From a checkpoint of a small image VQ-VAE: encoder arch vit, 20500 steps.
Rows from block 2 of the encoder, named by matrix and row number. Rows with one number belong to one neuron. Each number is 200 + 40 x the weight over its row's rms, rounded and kept within 0 to 999. All counts start at 0.
# fc1: MLP up (encoder.blocks.2.mlp.fc1.weight, 320x160), inputs 0-159
# fc2: MLP down (encoder.blocks.2.mlp.fc2.weight, 160x320, transposed), outputs 0-159
fc1.201,182,207,229,271,121,264,213,210,177,167,190,201,213,118,173,290,202,233,192,196,181,197,234,207,160,249,203,215,255,209,159,254,263,193,172,153,252,216,185,203,217,148,199,177,230,175,167,229,276,249,166,130,147,213,194,170,174,238,142,209,231,230,225,99,167,205,204,200,130,141,237,264,207,211,222,173,199,178,140,163,272,227,152,211,215,167,194,239,224,267,222,195,215,220,204,250,256,188,157,233,242,296,272,281,162,252,188,169,196,124,177,225,140,214,212,228,188,171,188,196,207,239,215,205,199,185,195,158,177,191,154,123,213,230,173,102,224,155,187,243,162,220,258,235,217,179,212,227,205,191,242,339,214,212,158,260,199,224,214,212
fc1.202,237,135,193,147,209,229,83,245,161,134,242,212,205,168,197,165,227,150,217,199,166,206,172,155,241,154,256,170,128,194,146,158,216,216,201,174,218,298,247,208,207,256,232,290,241,242,160,160,235,136,186,161,204,164,193,251,219,156,251,225,208,125,262,183,202,207,220,195,228,138,213,250,184,158,166,225,224,192,185,259,123,209,257,232,262,187,168,183,185,260,216,214,218,209,164,216,151,165,198,278,181,180,146,218,167,194,202,297,201,209,168,189,194,164,183,234,146,202,177,224,262,199,190,189,154,231,183,185,197,245,212,213,192,291,213,215,149,155,241,167,211,169,139,150,254,280,156,204,163,202,188,209,216,128,260,245,138,259,245,218
fc1.203,132,192,176,200,240,255,226,104,221,191,179,166,158,245,171,183,167,168,154,150,201,184,170,213,197,221,242,215,295,165,192,214,195,219,168,203,254,161,232,172,275,111,223,250,186,178,207,219,139,181,240,125,169,209,198,211,194,147,290,224,175,145,177,105,190,201,217,197,216,95,313,183,259,273,176,255,204,229,279,213,172,178,167,196,194,227,234,205,100,146,202,220,178,231,206,229,190,185,173,239,210,274,234,196,189,226,160,247,220,218,215,183,257,239,155,137,194,174,219,205,181,167,193,285,257,188,258,193,156,256,177,219,208,215,193,170,224,167,169,175,181,232,151,162,198,184,223,171,197,126,236,214,215,158,183,225,98,225,223,202
fc1.204,279,175,234,256,220,190,195,140,245,205,191,189,243,231,222,178,231,168,182,156,143,193,196,178,172,190,192,145,172,282,234,241,196,213,182,189,261,213,184,157,152,208,187,149,235,227,168,235,207,219,235,259,197,201,125,211,212,187,131,201,205,200,211,172,202,211,186,268,180,186,276,239,179,160,166,137,197,144,229,267,252,157,121,74,207,172,276,205,232,209,136,204,161,145,229,159,186,182,208,187,254,198,183,247,225,145,164,227,181,248,175,193,248,230,236,133,217,219,206,221,185,207,163,147,128,252,175,211,221,262,156,179,131,203,162,233,217,218,330,240,200,201,177,224,211,160,167,208,229,254,142,199,253,123,238,278,158,248,205,148
fc1.205,201,214,182,197,247,123,212,261,209,187,194,222,162,195,287,188,136,200,208,185,159,175,187,188,185,277,183,237,163,199,288,205,186,202,190,203,251,206,176,208,191,121,102,152,220,179,229,175,203,199,156,167,248,207,197,178,194,177,229,160,222,168,263,213,160,277,239,216,227,149,215,260,207,170,222,171,236,161,238,223,263,266,156,180,212,204,249,172,276,241,196,262,181,207,317,199,183,165,207,253,297,202,187,224,228,164,155,247,214,178,179,250,161,157,215,224,248,218,225,169,149,252,211,160,219,239,229,201,151,178,221,227,168,189,199,182,85,193,223,86,149,246,220,180,165,210,241,216,215,233,221,194,195,143,188,258,178,127,130,272
fc1.206,129,137,239,236,170,193,216,194,189,259,223,219,131,148,196,137,198,206,205,197,234,209,203,274,248,143,206,168,208,219,275,221,140,180,225,189,265,154,210,185,218,225,155,230,217,181,210,222,226,169,199,188,259,232,242,126,114,239,105,179,253,175,212,243,223,219,188,230,235,203,122,183,171,219,231,154,163,141,205,186,178,192,218,251,177,118,127,235,289,190,201,225,252,195,239,296,228,238,137,180,230,247,119,241,165,252,185,178,175,220,241,196,190,181,288,166,230,259,156,211,192,173,188,177,166,192,143,180,199,133,166,194,238,195,132,208,234,182,176,152,175,205,111,183,214,220,202,217,153,283,222,160,185,155,232,160,214,193,273,189
fc1.207,151,256,230,264,125,256,234,213,250,210,191,134,179,224,183,180,168,193,236,232,220,190,257,246,199,102,212,168,208,133,176,257,204,222,161,179,245,192,140,217,203,279,158,170,212,223,201,140,191,125,196,188,157,221,207,191,186,248,238,249,139,250,192,197,206,220,229,235,176,204,250,225,273,123,342,227,223,203,265,182,229,170,189,222,148,164,228,185,216,142,222,240,171,177,205,195,237,172,108,190,206,180,204,136,164,155,187,241,187,300,189,152,214,213,179,167,152,207,214,209,174,246,251,242,221,222,189,211,213,209,158,172,248,208,146,222,218,163,299,176,177,176,207,108,252,211,268,226,216,246,197,196,201,139,199,230,238,248,193,152
fc1.208,201,211,163,167,156,134,175,220,142,213,138,189,220,217,235,164,227,217,198,192,221,291,287,244,253,199,239,226,208,232,222,184,214,197,182,229,215,163,218,101,159,180,267,203,195,195,155,226,119,200,211,229,222,167,196,128,199,150,189,260,199,187,186,231,155,257,289,159,191,171,262,234,217,279,230,175,184,212,191,193,222,234,224,159,113,184,230,300,138,143,193,289,206,206,187,224,228,149,224,175,209,175,205,226,162,207,184,120,151,212,272,92,220,135,204,240,251,152,214,187,208,205,125,292,262,219,204,226,196,120,225,196,184,196,149,217,155,160,182,154,210,214,192,143,237,220,213,219,206,243,234,200,157,203,157,197,191,225,145,177
fc1.209,262,187,254,221,179,211,199,206,232,197,197,224,191,199,208,222,240,208,160,191,232,127,271,236,203,207,129,120,210,234,189,162,157,243,213,214,133,204,205,222,140,152,217,268,191,215,184,180,208,224,195,161,232,228,237,180,169,152,143,179,318,199,173,168,222,182,209,129,172,199,157,153,227,218,255,218,172,165,257,207,240,224,217,186,223,263,162,237,198,215,288,319,260,236,113,151,201,219,143,246,240,200,160,189,210,220,221,230,250,256,202,207,177,208,236,153,181,200,201,121,167,158,236,172,179,244,161,255,188,231,195,105,195,208,238,192,211,154,215,203,143,208,160,102,238,283,192,162,198,218,220,161,149,220,210,122,224,133,141,164
fc1.210,207,150,150,85,179,226,206,160,198,98,219,212,226,172,267,239,145,225,219,206,238,216,184,229,148,151,177,234,255,159,249,284,187,162,262,206,222,204,131,160,163,146,194,210,239,196,205,162,200,222,198,191,254,161,231,226,292,224,218,221,178,168,151,227,202,150,187,217,224,131,193,183,163,178,192,251,237,153,219,153,273,101,192,169,224,189,258,226,252,256,188,122,197,193,127,211,255,197,138,251,153,212,202,184,224,151,196,138,121,236,167,150,142,198,199,232,146,270,141,240,234,197,160,227,216,254,177,165,158,193,213,212,273,188,225,215,230,222,157,215,202,219,139,215,286,218,201,186,226,191,167,230,203,238,226,221,178,193,226,262
fc1.211,235,242,214,227,202,190,233,227,202,265,129,106,183,221,130,156,271,188,190,229,236,232,188,142,243,206,191,188,116,210,168,173,232,236,228,181,246,178,138,184,202,128,230,167,170,175,200,226,241,208,261,152,268,208,166,200,163,172,212,225,205,158,120,174,216,242,109,166,140,172,271,241,208,140,234,190,176,175,177,182,320,141,258,142,150,218,176,164,209,156,246,164,240,201,258,220,230,201,202,196,209,192,137,188,126,217,215,170,221,224,247,214,168,261,182,193,175,202,140,220,209,97,207,207,180,226,149,184,224,201,218,185,169,159,171,245,252,133,151,139,154,188,215,138,236,262,260,198,184,225,159,196,213,229,164,239,153,187,190,146
fc1.212,208,191,177,194,152,189,230,220,227,195,154,197,180,221,215,263,224,177,212,185,171,198,254,224,176,195,212,207,246,209,260,245,229,183,183,160,178,167,269,172,228,184,82,159,212,248,249,231,144,213,190,226,224,201,207,135,181,96,263,139,180,220,181,237,197,243,244,137,243,232,131,95,155,239,265,164,225,232,190,221,220,191,199,187,139,188,218,259,238,205,247,229,273,214,162,173,184,190,228,178,204,227,233,269,236,215,194,247,160,222,213,188,166,233,245,212,257,136,236,207,222,177,141,197,249,218,148,215,138,239,169,263,136,230,168,172,291,263,211,235,181,179,213,211,243,245,286,250,283,225,166,270,236,126,230,163,185,217,235,228
fc1.213,196,131,217,234,270,230,188,244,180,219,160,141,144,231,192,203,208,260,213,120,205,230,228,200,231,249,229,174,182,214,166,205,199,222,212,214,252,129,254,235,203,318,151,200,292,219,209,233,174,184,160,192,207,193,235,171,152,140,158,258,262,253,134,192,153,214,165,158,179,223,163,240,185,194,135,257,249,159,100,246,224,259,251,165,116,180,195,268,287,246,217,252,216,189,148,194,133,227,172,222,214,163,235,192,233,165,197,166,212,143,250,198,254,288,189,193,241,237,159,188,225,240,225,217,187,182,198,200,237,216,203,212,210,198,227,170,142,230,158,260,148,231,188,196,171,166,208,184,171,209,198,166,251,259,214,188,162,216,227,98
fc1.214,275,244,228,200,226,174,255,223,176,232,218,393,208,159,187,250,139,236,224,154,240,162,174,163,269,231,190,119,197,180,227,100,156,191,169,182,149,159,263,181,194,232,215,135,180,171,248,271,181,164,181,246,161,221,191,220,231,202,205,184,204,115,176,183,156,171,215,148,177,244,245,233,157,288,273,158,149,212,172,198,265,227,205,182,181,198,176,242,222,208,291,210,217,204,263,233,166,154,243,193,227,147,233,164,202,190,196,226,219,240,202,229,197,142,178,233,206,202,172,188,256,252,166,176,161,176,145,257,196,231,190,258,139,191,234,217,209,249,226,152,238,204,187,232,212,137,205,210,217,179,241,179,163,171,200,231,163,184,231,184
fc1.215,159,134,199,174,173,189,164,178,214,241,237,162,172,204,190,179,190,267,204,211,234,236,264,144,161,203,192,190,181,230,261,279,259,225,162,151,171,230,209,167,132,258,147,153,194,232,142,114,148,180,196,252,189,214,164,180,214,202,201,253,229,202,191,247,148,170,153,214,213,204,188,166,169,146,102,283,255,180,268,199,241,259,206,199,224,158,181,269,246,213,132,170,161,107,214,240,144,195,225,180,80,203,178,230,248,222,218,212,222,211,139,181,208,176,233,161,145,204,228,189,213,180,280,172,238,201,173,218,175,188,288,221,242,168,226,276,178,168,156,232,137,228,209,244,296,233,239,250,204,220,205,193,192,229,167,240,229,177,202,227
fc1.216,230,252,222,171,206,163,208,248,239,166,201,271,240,135,250,258,205,212,152,171,228,186,221,225,160,245,143,227,217,214,167,175,229,204,212,244,157,158,215,204,128,213,218,180,202,178,205,239,184,166,212,194,273,265,226,219,131,207,217,198,201,273,192,229,182,199,216,101,170,179,143,123,132,158,136,178,222,137,203,252,268,153,182,171,139,228,180,241,290,253,200,221,163,254,142,221,274,236,190,128,243,197,220,241,223,278,226,140,144,216,186,166,274,100,204,152,211,229,187,229,181,202,112,160,206,229,214,197,142,236,272,236,175,191,188,259,241,202,148,224,179,174,243,190,210,147,241,209,231,212,170,238,187,216,249,138,187,170,193,215
fc1.217,159,185,194,256,161,203,181,250,187,191,217,260,191,114,200,165,222,215,186,226,260,191,190,182,210,264,257,244,128,164,199,237,162,149,258,112,215,156,227,145,171,257,255,185,220,237,224,224,141,137,223,267,205,184,165,214,124,176,252,207,138,215,199,207,198,217,198,134,145,179,161,246,151,213,217,232,225,175,186,163,249,211,203,174,199,198,200,202,134,255,235,251,214,242,125,164,226,192,233,196,209,206,167,229,204,243,213,160,187,201,193,171,269,113,302,137,151,232,187,197,143,138,229,225,208,168,257,212,302,216,121,232,225,177,238,289,119,208,227,269,181,222,263,225,178,186,198,264,205,209,180,219,209,253,236,189,179,186,156,194
fc1.218,157,218,223,137,217,214,228,168,173,285,212,236,214,123,147,214,173,124,202,168,174,171,212,175,299,239,198,196,208,228,163,235,140,198,206,233,244,217,156,202,231,239,220,156,207,153,186,238,248,143,195,219,279,171,202,168,186,202,207,227,284,124,216,165,238,177,160,202,192,177,172,288,220,205,152,148,267,149,162,183,249,225,213,217,217,181,118,211,226,193,168,218,254,171,207,255,182,191,176,204,272,263,141,121,211,256,175,158,267,227,192,152,157,230,209,213,164,174,157,161,271,270,201,224,162,188,195,211,219,190,201,219,247,138,196,163,236,171,152,202,181,271,135,284,214,204,176,127,139,183,144,158,229,204,224,155,244,281,217,197
fc1.219,199,151,138,188,176,204,246,235,273,249,198,168,178,189,149,127,163,138,223,177,182,171,202,227,163,117,216,180,162,217,216,195,179,202,170,183,204,181,177,281,176,232,208,300,195,205,235,47,216,190,165,134,196,217,158,98,187,227,245,206,255,225,148,176,201,249,251,225,223,277,246,206,155,181,231,232,186,162,185,224,218,246,157,206,103,235,190,213,197,189,193,191,222,243,239,158,157,198,145,214,166,192,266,209,211,212,183,166,168,129,206,259,255,222,206,189,164,182,197,210,138,230,165,178,183,243,262,167,143,188,108,211,147,255,205,236,205,211,196,164,150,202,234,230,217,249,207,124,256,234,132,250,226,194,255,192,182,185,151,181
fc1.220,148,185,184,166,211,206,255,121,201,202,173,210,190,220,221,153,197,142,162,161,171,208,155,172,191,162,159,245,273,239,257,199,125,224,222,221,154,203,326,261,257,162,184,223,205,211,198,177,248,258,108,121,128,197,198,224,253,227,127,228,144,173,223,240,177,168,177,225,305,202,190,163,193,207,197,264,196,255,266,177,200,211,201,237,217,179,267,173,172,210,190,174,246,227,201,129,145,207,192,125,175,300,232,204,217,213,212,147,215,222,154,194,188,206,306,247,251,224,199,160,139,216,209,225,210,220,119,239,193,173,156,210,215,206,234,180,193,209,169,248,206,179,191,202,289,216,175,170,160,184,240,233,253,166,220,236,223,228,181,259
fc1.221,223,188,116,189,200,165,171,185,266,162,180,229,182,147,284,183,188,137,192,240,195,175,164,224,163,206,229,211,191,177,190,211,122,248,233,150,204,148,140,230,245,133,197,209,202,165,167,259,210,196,220,70,188,164,221,242,210,238,143,199,235,217,196,224,169,192,266,164,241,159,254,183,288,228,302,237,168,247,208,133,154,209,222,154,235,159,194,170,209,185,159,213,238,178,151,241,242,214,222,145,193,219,190,257,143,234,273,205,186,173,174,216,283,112,226,198,211,214,155,185,216,212,205,181,194,218,154,140,204,239,212,304,137,271,239,199,180,145,179,211,212,182,149,200,208,222,227,219,197,215,259,217,241,178,198,186,192,145,311,222
fc1.222,170,128,319,123,156,184,181,163,202,215,199,164,201,257,216,214,208,216,206,213,180,221,148,226,246,184,189,159,196,140,192,155,170,171,250,165,129,199,153,216,234,221,194,162,162,175,143,136,178,221,202,155,167,229,247,127,215,135,237,202,257,224,165,181,230,210,219,178,224,115,218,144,237,189,227,182,203,230,155,215,161,206,172,197,215,177,188,146,198,233,157,155,241,219,194,219,201,236,278,231,175,173,264,211,289,185,224,131,135,215,243,197,210,240,182,260,208,168,217,184,191,258,254,251,205,225,227,202,176,254,221,250,196,346,242,157,160,195,227,143,167,160,152,139,187,220,232,172,205,144,133,163,149,225,184,228,127,251,168,149
fc2.201,162,236,138,222,256,268,219,195,109,300,161,259,236,235,158,237,173,198,195,167,158,193,115,146,176,256,141,228,205,155,256,203,136,271,163,186,180,232,287,231,194,210,212,170,211,217,204,197,156,221,209,197,205,203,250,244,189,231,264,213,218,219,358,201,218,207,194,170,194,237,261,273,184,158,212,182,184,193,243,242,185,160,207,217,251,202,133,256,198,218,204,179,115,145,243,201,190,177,178,202,226,203,198,177,249,215,220,286,181,142,245,195,229,156,205,191,213,180,175,194,245,233,182,171,250,253,197,222,203,162,218,243,134,257,189,226,207,199,164,191,188,193,148,224,155,182,174,220,111,150,171,213,216,210,237,142,171,202,94,194
fc2.202,146,222,220,269,206,199,255,240,190,231,191,158,137,177,193,242,205,159,171,237,245,213,192,227,137,201,163,234,257,191,182,219,224,198,169,177,278,157,178,268,185,210,116,221,173,193,222,160,113,171,173,222,184,230,228,154,185,245,175,150,195,228,179,184,293,175,185,175,214,203,165,144,186,231,147,168,246,182,280,188,235,152,194,235,116,224,153,237,201,120,198,179,212,224,256,237,310,223,133,233,178,208,227,230,168,171,194,137,217,167,217,186,155,228,205,206,212,250,211,200,89,221,219,224,207,202,152,125,129,261,171,169,183,174,238,178,214,239,205,238,176,233,206,245,137,190,266,195,162,110,250,244,215,252,146,232,245,133,186,176
fc2.203,263,230,220,196,188,239,214,256,214,148,251,234,214,170,252,163,188,207,224,213,147,230,235,203,129,237,155,238,134,214,184,157,175,144,190,216,148,187,292,209,183,263,174,151,161,207,184,201,169,153,138,222,185,189,213,173,228,203,239,288,213,250,185,260,226,113,174,239,183,226,141,194,83,250,170,124,245,216,184,193,210,235,194,177,181,226,243,186,226,190,200,145,159,175,238,208,236,270,213,235,135,200,194,237,172,196,203,189,226,120,129,230,205,115,305,235,192,146,126,182,184,189,197,198,199,253,143,203,213,203,167,212,183,167,178,245,178,161,226,258,242,246,166,209,221,191,234,192,275,221,180,147,267,265,222,187,277,149,179,182
fc2.204,185,129,173,174,220,217,204,223,164,119,192,227,134,145,274,215,202,201,254,219,192,174,192,174,240,148,193,192,202,139,250,191,195,226,197,302,133,146,218,179,217,181,253,192,194,161,175,203,206,206,197,141,220,192,187,215,142,244,206,220,194,173,192,205,213,222,124,175,285,226,207,202,207,244,152,254,158,319,228,134,111,271,203,240,204,178,219,233,138,176,168,172,224,196,179,231,253,220,215,204,180,153,131,196,199,253,174,186,198,151,260,177,282,158,230,216,218,201,219,169,194,142,204,242,276,207,227,121,189,148,229,253,245,171,197,167,164,148,106,134,278,261,228,225,227,237,222,156,155,208,241,263,174,203,191,139,216,212,174,221
fc2.205,244,190,246,179,130,234,220,201,211,162,185,236,235,160,137,266,254,213,182,216,221,172,265,215,216,215,171,174,193,186,207,185,241,137,138,251,157,158,201,180,197,240,305,218,180,212,222,227,187,199,202,205,140,148,176,252,207,161,174,245,179,190,217,220,206,180,139,184,173,232,225,194,295,194,152,241,153,294,175,138,141,167,174,230,163,244,169,283,116,119,197,158,190,211,150,241,209,212,193,171,201,264,216,195,240,230,187,155,216,229,191,158,233,198,197,175,227,162,219,204,194,120,103,278,217,148,193,176,283,192,176,120,251,206,223,221,283,142,215,192,184,141,257,204,247,279,229,179,181,209,205,235,238,209,175,231,219,246,229,131
fc2.206,196,233,182,188,195,154,187,159,226,150,184,249,222,135,263,188,267,159,270,194,177,222,188,157,207,190,208,246,231,166,227,205,213,188,291,136,138,117,201,231,122,270,181,247,216,236,176,203,173,198,250,204,200,187,187,280,213,205,281,202,196,188,187,123,185,252,207,238,175,194,258,192,195,251,212,159,209,208,219,265,215,133,237,183,209,201,169,232,230,206,155,198,145,208,283,180,234,175,157,188,139,272,230,193,222,188,217,222,234,223,157,226,193,218,168,278,148,159,181,57,186,179,209,233,165,223,158,173,191,190,214,223,260,221,215,236,210,254,255,213,209,236,149,231,290,168,207,208,254,195,187,92,191,239,218,201,109,196,140,212
fc2.207,197,163,186,221,228,189,122,179,133,185,221,228,171,198,208,186,208,212,186,180,212,201,179,198,208,237,175,259,248,258,199,97,211,208,201,203,173,199,218,261,152,214,193,148,244,221,262,293,183,255,270,154,268,208,214,226,142,161,211,182,277,162,196,216,176,189,161,174,178,163,171,258,253,250,140,169,186,123,169,228,203,268,295,254,214,226,162,205,117,201,203,227,168,144,129,217,177,182,285,167,209,210,164,225,217,212,254,173,230,199,147,265,194,192,84,258,210,203,227,218,211,124,137,145,194,156,221,255,266,166,183,264,155,200,192,267,239,176,152,250,192,240,193,212,211,228,167,193,180,214,241,244,209,239,211,217,143,201,219,254
fc2.208,164,213,120,217,222,212,171,159,224,188,218,197,172,103,189,155,276,226,106,186,192,143,127,242,224,230,222,199,252,188,202,210,262,219,200,150,190,227,143,177,165,155,195,220,223,267,188,214,108,157,214,228,228,215,177,192,224,244,154,179,197,182,218,62,214,224,166,217,244,211,246,244,193,175,167,243,240,174,193,164,195,209,258,171,212,259,183,198,237,171,255,186,213,203,224,155,266,198,222,218,261,166,228,175,216,216,154,286,158,170,189,171,151,305,195,197,127,280,288,208,123,204,188,213,214,182,215,143,232,284,257,220,216,236,242,221,221,240,248,213,201,274,198,228,200,192,170,193,209,227,151,240,223,231,189,192,217,157,262,245
fc2.209,162,208,193,213,275,144,179,186,274,166,188,230,189,272,178,200,249,264,231,235,193,186,184,190,199,246,240,223,139,218,141,188,159,231,161,238,144,176,158,170,259,160,210,172,239,161,111,241,200,238,195,161,209,198,197,159,220,201,252,204,200,266,196,245,154,155,177,187,233,264,263,202,259,146,203,202,203,181,165,120,151,151,231,142,275,168,234,182,212,215,248,221,94,140,124,237,150,238,224,227,243,183,233,228,313,154,191,251,251,163,213,198,250,213,257,188,199,226,177,184,174,203,191,184,217,210,257,219,189,224,193,239,222,269,100,208,197,162,161,245,199,162,228,201,164,174,136,222,229,139,252,209,218,168,287,178,244,219,181,188
fc2.210,269,221,161,170,137,229,222,176,236,179,193,150,191,193,180,132,211,110,201,156,276,225,274,232,230,229,190,195,181,217,249,212,189,126,279,207,237,198,207,229,216,208,165,235,208,189,213,198,200,172,215,161,156,211,190,124,171,235,183,164,297,191,224,219,227,177,245,185,283,236,237,231,145,212,252,194,210,228,213,169,173,170,257,236,167,141,207,202,134,236,212,302,133,204,224,181,240,163,220,203,238,160,191,183,185,154,210,253,261,196,295,192,217,71,209,225,236,188,217,217,198,187,177,111,204,179,198,218,208,237,239,129,191,202,233,159,215,231,260,221,187,225,257,175,244,208,203,132,147,235,149,175,243,167,142,121,196,201,263,257
fc2.211,171,153,198,183,268,170,244,231,233,227,230,199,123,191,204,115,238,140,159,236,183,212,193,185,201,162,169,264,270,229,236,223,172,142,173,254,211,162,202,215,212,174,219,237,203,157,167,237,204,180,255,212,208,161,221,179,192,160,238,172,222,208,141,195,232,195,219,235,246,180,162,171,208,226,198,251,201,197,240,200,221,95,206,182,200,231,176,209,255,164,242,268,201,262,246,198,176,236,236,168,167,141,221,231,265,209,183,170,187,202,140,163,216,241,258,293,201,217,173,143,178,221,197,169,186,122,283,251,207,157,235,216,196,169,192,191,157,206,153,226,341,185,349,225,134,202,146,205,158,242,195,210,160,159,223,178,191,193,151,277
fc2.212,165,217,234,216,221,263,190,172,225,183,232,205,201,139,246,258,153,228,229,245,197,130,171,188,232,235,236,175,167,300,168,138,193,210,224,173,217,192,191,211,138,206,263,224,220,238,161,180,305,131,247,182,205,213,256,199,171,226,109,248,207,257,222,174,231,125,170,237,119,191,219,242,143,183,161,156,210,226,239,248,144,270,198,175,229,207,177,143,180,186,213,237,164,199,199,237,281,215,222,232,190,217,251,202,178,198,186,167,193,248,233,211,213,192,233,253,175,306,205,154,215,202,182,239,178,148,200,207,187,262,256,214,292,191,175,270,116,189,257,178,202,256,207,239,228,201,203,220,153,177,209,145,119,190,184,206,210,307,152,193
fc2.213,185,219,199,111,133,169,154,174,233,198,212,223,214,172,197,165,189,58,211,204,282,255,207,189,184,154,153,202,192,243,237,198,224,165,233,246,177,242,150,165,214,132,200,203,119,211,193,149,235,169,243,187,172,216,155,239,236,188,211,159,202,164,252,259,194,230,229,246,231,162,268,148,184,227,262,145,154,196,290,218,207,152,169,274,304,177,251,251,113,172,189,205,189,207,246,225,211,196,185,150,208,237,200,203,124,231,214,241,149,207,162,189,203,182,212,247,172,176,204,198,169,172,223,182,113,155,213,209,187,148,166,198,252,228,179,219,240,225,209,142,203,173,234,304,217,255,177,202,247,176,182,237,120,167,157,215,187,179,157,253
fc2.214,208,188,196,180,199,237,192,154,222,245,143,141,249,186,252,216,195,187,220,210,235,267,259,182,190,181,186,192,170,246,239,288,210,258,215,173,193,245,181,171,237,169,193,253,179,192,231,125,163,230,110,195,195,206,216,122,247,210,166,212,204,258,252,177,211,179,248,220,185,162,173,167,202,176,185,189,279,191,248,161,113,207,183,212,170,190,293,208,221,177,116,220,144,235,182,146,285,200,163,207,148,261,151,219,218,227,164,233,209,205,235,191,224,300,232,150,206,236,171,253,204,209,217,144,289,190,217,104,201,178,302,184,181,243,152,185,156,201,164,269,252,173,227,141,179,218,219,179,194,207,128,193,131,217,191,186,213,254,158,143
fc2.215,224,212,218,309,163,180,164,232,190,157,192,254,164,156,176,206,178,260,170,232,225,253,158,229,147,223,229,218,222,171,191,260,177,192,201,194,192,217,201,236,159,141,166,205,194,190,224,193,209,229,162,190,155,186,247,211,204,241,184,250,214,147,203,169,237,203,209,187,239,194,218,205,175,211,196,144,174,170,325,183,125,106,154,176,168,183,181,263,264,170,274,222,152,169,240,206,242,253,195,228,266,229,192,202,138,208,148,210,210,120,174,187,205,213,251,203,184,194,193,209,200,181,218,279,91,233,146,132,104,250,219,237,128,246,107,185,177,173,180,185,190,182,221,193,202,237,141,185,125,208,250,303,225,211,257,247,235,210,200,169
fc2.216,189,206,111,265,238,246,262,242,197,186,293,121,199,124,218,222,203,212,262,231,225,156,131,231,143,257,121,171,185,225,197,176,197,213,145,219,233,221,189,156,137,247,199,228,218,209,199,156,206,174,219,239,181,228,203,205,194,178,221,223,234,127,157,212,239,155,188,233,188,169,238,240,138,199,110,151,184,184,175,246,182,166,228,219,187,174,172,156,211,285,242,219,164,250,224,208,207,220,227,187,148,265,234,174,199,203,120,243,198,159,211,220,196,216,216,221,177,199,131,206,226,259,184,163,136,243,158,213,257,176,220,185,200,181,256,219,139,117,232,178,233,305,158,265,203,207,130,130,234,138,129,187,247,183,231,248,235,235,188,204
fc2.217,216,180,163,204,231,157,155,176,214,203,237,168,235,165,183,179,203,134,172,232,220,157,146,257,206,202,173,82,156,180,229,253,268,354,113,217,183,270,135,207,233,245,187,268,210,238,144,161,193,138,149,177,225,202,151,190,196,209,122,190,254,169,191,221,226,185,237,260,212,125,241,255,189,162,166,270,237,194,190,157,184,204,249,122,187,187,193,183,237,236,212,209,207,147,147,174,152,147,213,196,172,213,188,140,188,245,217,257,170,211,262,175,179,251,216,235,185,199,199,158,256,208,238,201,153,186,238,164,197,211,194,186,231,211,232,207,194,123,210,171,170,237,170,238,265,232,102,178,224,201,123,217,195,156,191,201,207,140,228,166
fc2.218,209,185,161,272,167,219,157,299,197,215,178,149,271,193,199,172,153,229,228,208,200,160,202,141,223,189,184,221,152,229,177,187,191,160,195,185,263,202,137,216,223,182,189,219,195,125,185,217,200,231,204,183,139,158,162,285,252,188,235,196,175,134,194,177,200,97,194,159,250,214,126,264,147,217,152,189,212,199,179,197,205,180,217,166,95,169,190,218,154,231,221,212,191,127,261,189,198,137,250,223,224,154,312,259,152,210,268,293,264,194,224,262,224,229,207,214,197,143,224,239,199,212,166,194,194,136,200,184,225,160,270,169,233,173,148,253,194,138,226,190,171,207,205,253,145,238,168,187,253,189,186,244,96,235,198,209,190,225,162,175
fc2.219,219,191,264,205,236,190,214,198,201,125,149,264,212,270,266,257,231,181,161,201,173,188,255,215,223,272,275,194,253,190,179,149,209,147,204,147,278,188,191,197,211,131,233,156,218,249,205,273,177,215,270,177,222,265,251,235,213,195,203,145,155,158,274,183,182,180,196,211,162,148,185,215,152,168,146,180,189,261,250,226,187,164,223,234,258,240,224,190,151,268,188,230,205,185,150,234,245,196,183,195,263,208,167,115,195,158,240,216,211,252,223,250,212,146,162,154,127,236,209,167,314,176,209,177,198,176,125,188,200,207,204,212,255,231,254,214,176,99,194,219,203,193,140,115,182,147,203,238,183,236,198,141,233,191,236,225,175,243,202,235
fc2.220,292,194,194,174,197,199,191,264,181,188,252,149,254,231,184,233,265,326,246,208,213,164,206,196,260,261,185,115,173,126,172,197,267,203,169,150,194,207,190,145,206,203,209,205,230,109,132,205,208,156,280,308,255,230,131,202,185,190,231,137,210,174,196,144,226,189,141,181,183,178,151,160,215,156,168,172,172,143,145,185,221,183,183,179,174,183,188,229,248,175,256,214,140,150,195,212,193,158,262,220,241,157,171,212,188,122,201,254,135,201,228,224,205,217,175,150,200,171,224,228,241,186,237,203,186,185,279,142,233,222,232,163,196,130,190,183,232,111,209,164,202,239,213,151,130,236,198,233,188,188,159,200,195,195,214,132,204,193,254,168
fc2.221,225,226,207,203,213,236,193,215,240,214,231,220,231,195,121,196,155,200,255,214,126,123,247,198,215,138,145,176,196,194,147,224,230,191,219,193,248,315,192,182,181,226,154,148,250,180,195,207,278,263,174,199,218,189,213,289,281,132,237,216,204,133,192,140,137,168,194,227,271,206,191,249,166,172,163,239,225,170,175,182,176,212,182,224,165,221,160,134,261,216,109,215,169,178,211,147,236,256,212,214,194,158,195,86,212,144,164,221,196,245,144,296,163,201,147,198,276,170,180,194,211,219,269,163,207,219,173,180,225,211,201,189,225,174,135,172,204,224,253,196,198,236,228,259,238,176,166,184,191,167,188,227,145,218,282,278,178,250,209,199
fc2.222,222,199,76,241,177,159,216,206,183,150,199,274,165,166,212,195,189,150,156,199,221,145,210,164,123,233,194,196,184,284,249,168,268,205,158,195,255,202,174,195,162,235,211,230,223,216,244,219,168,161,200,233,175,208,173,248,231,221,179,167,146,157,208,211,131,169,147,180,202,239,251,254,168,250,189,246,166,206,259,191,282,197,201,197,165,214,236,222,197,167,199,203,186,177,219,156,229,121,107,128,224,224,143,182,132,213,166,201,232,193,137,194,218,129,202,114,186,200,194,186,175,214,112,130,167,168,184,170,217,174,224,134,182,76,120,241,183,219,169,245,187,234,234,253,219,187,205,198,222,256,221,267,279,185,197,169,216,187,236,231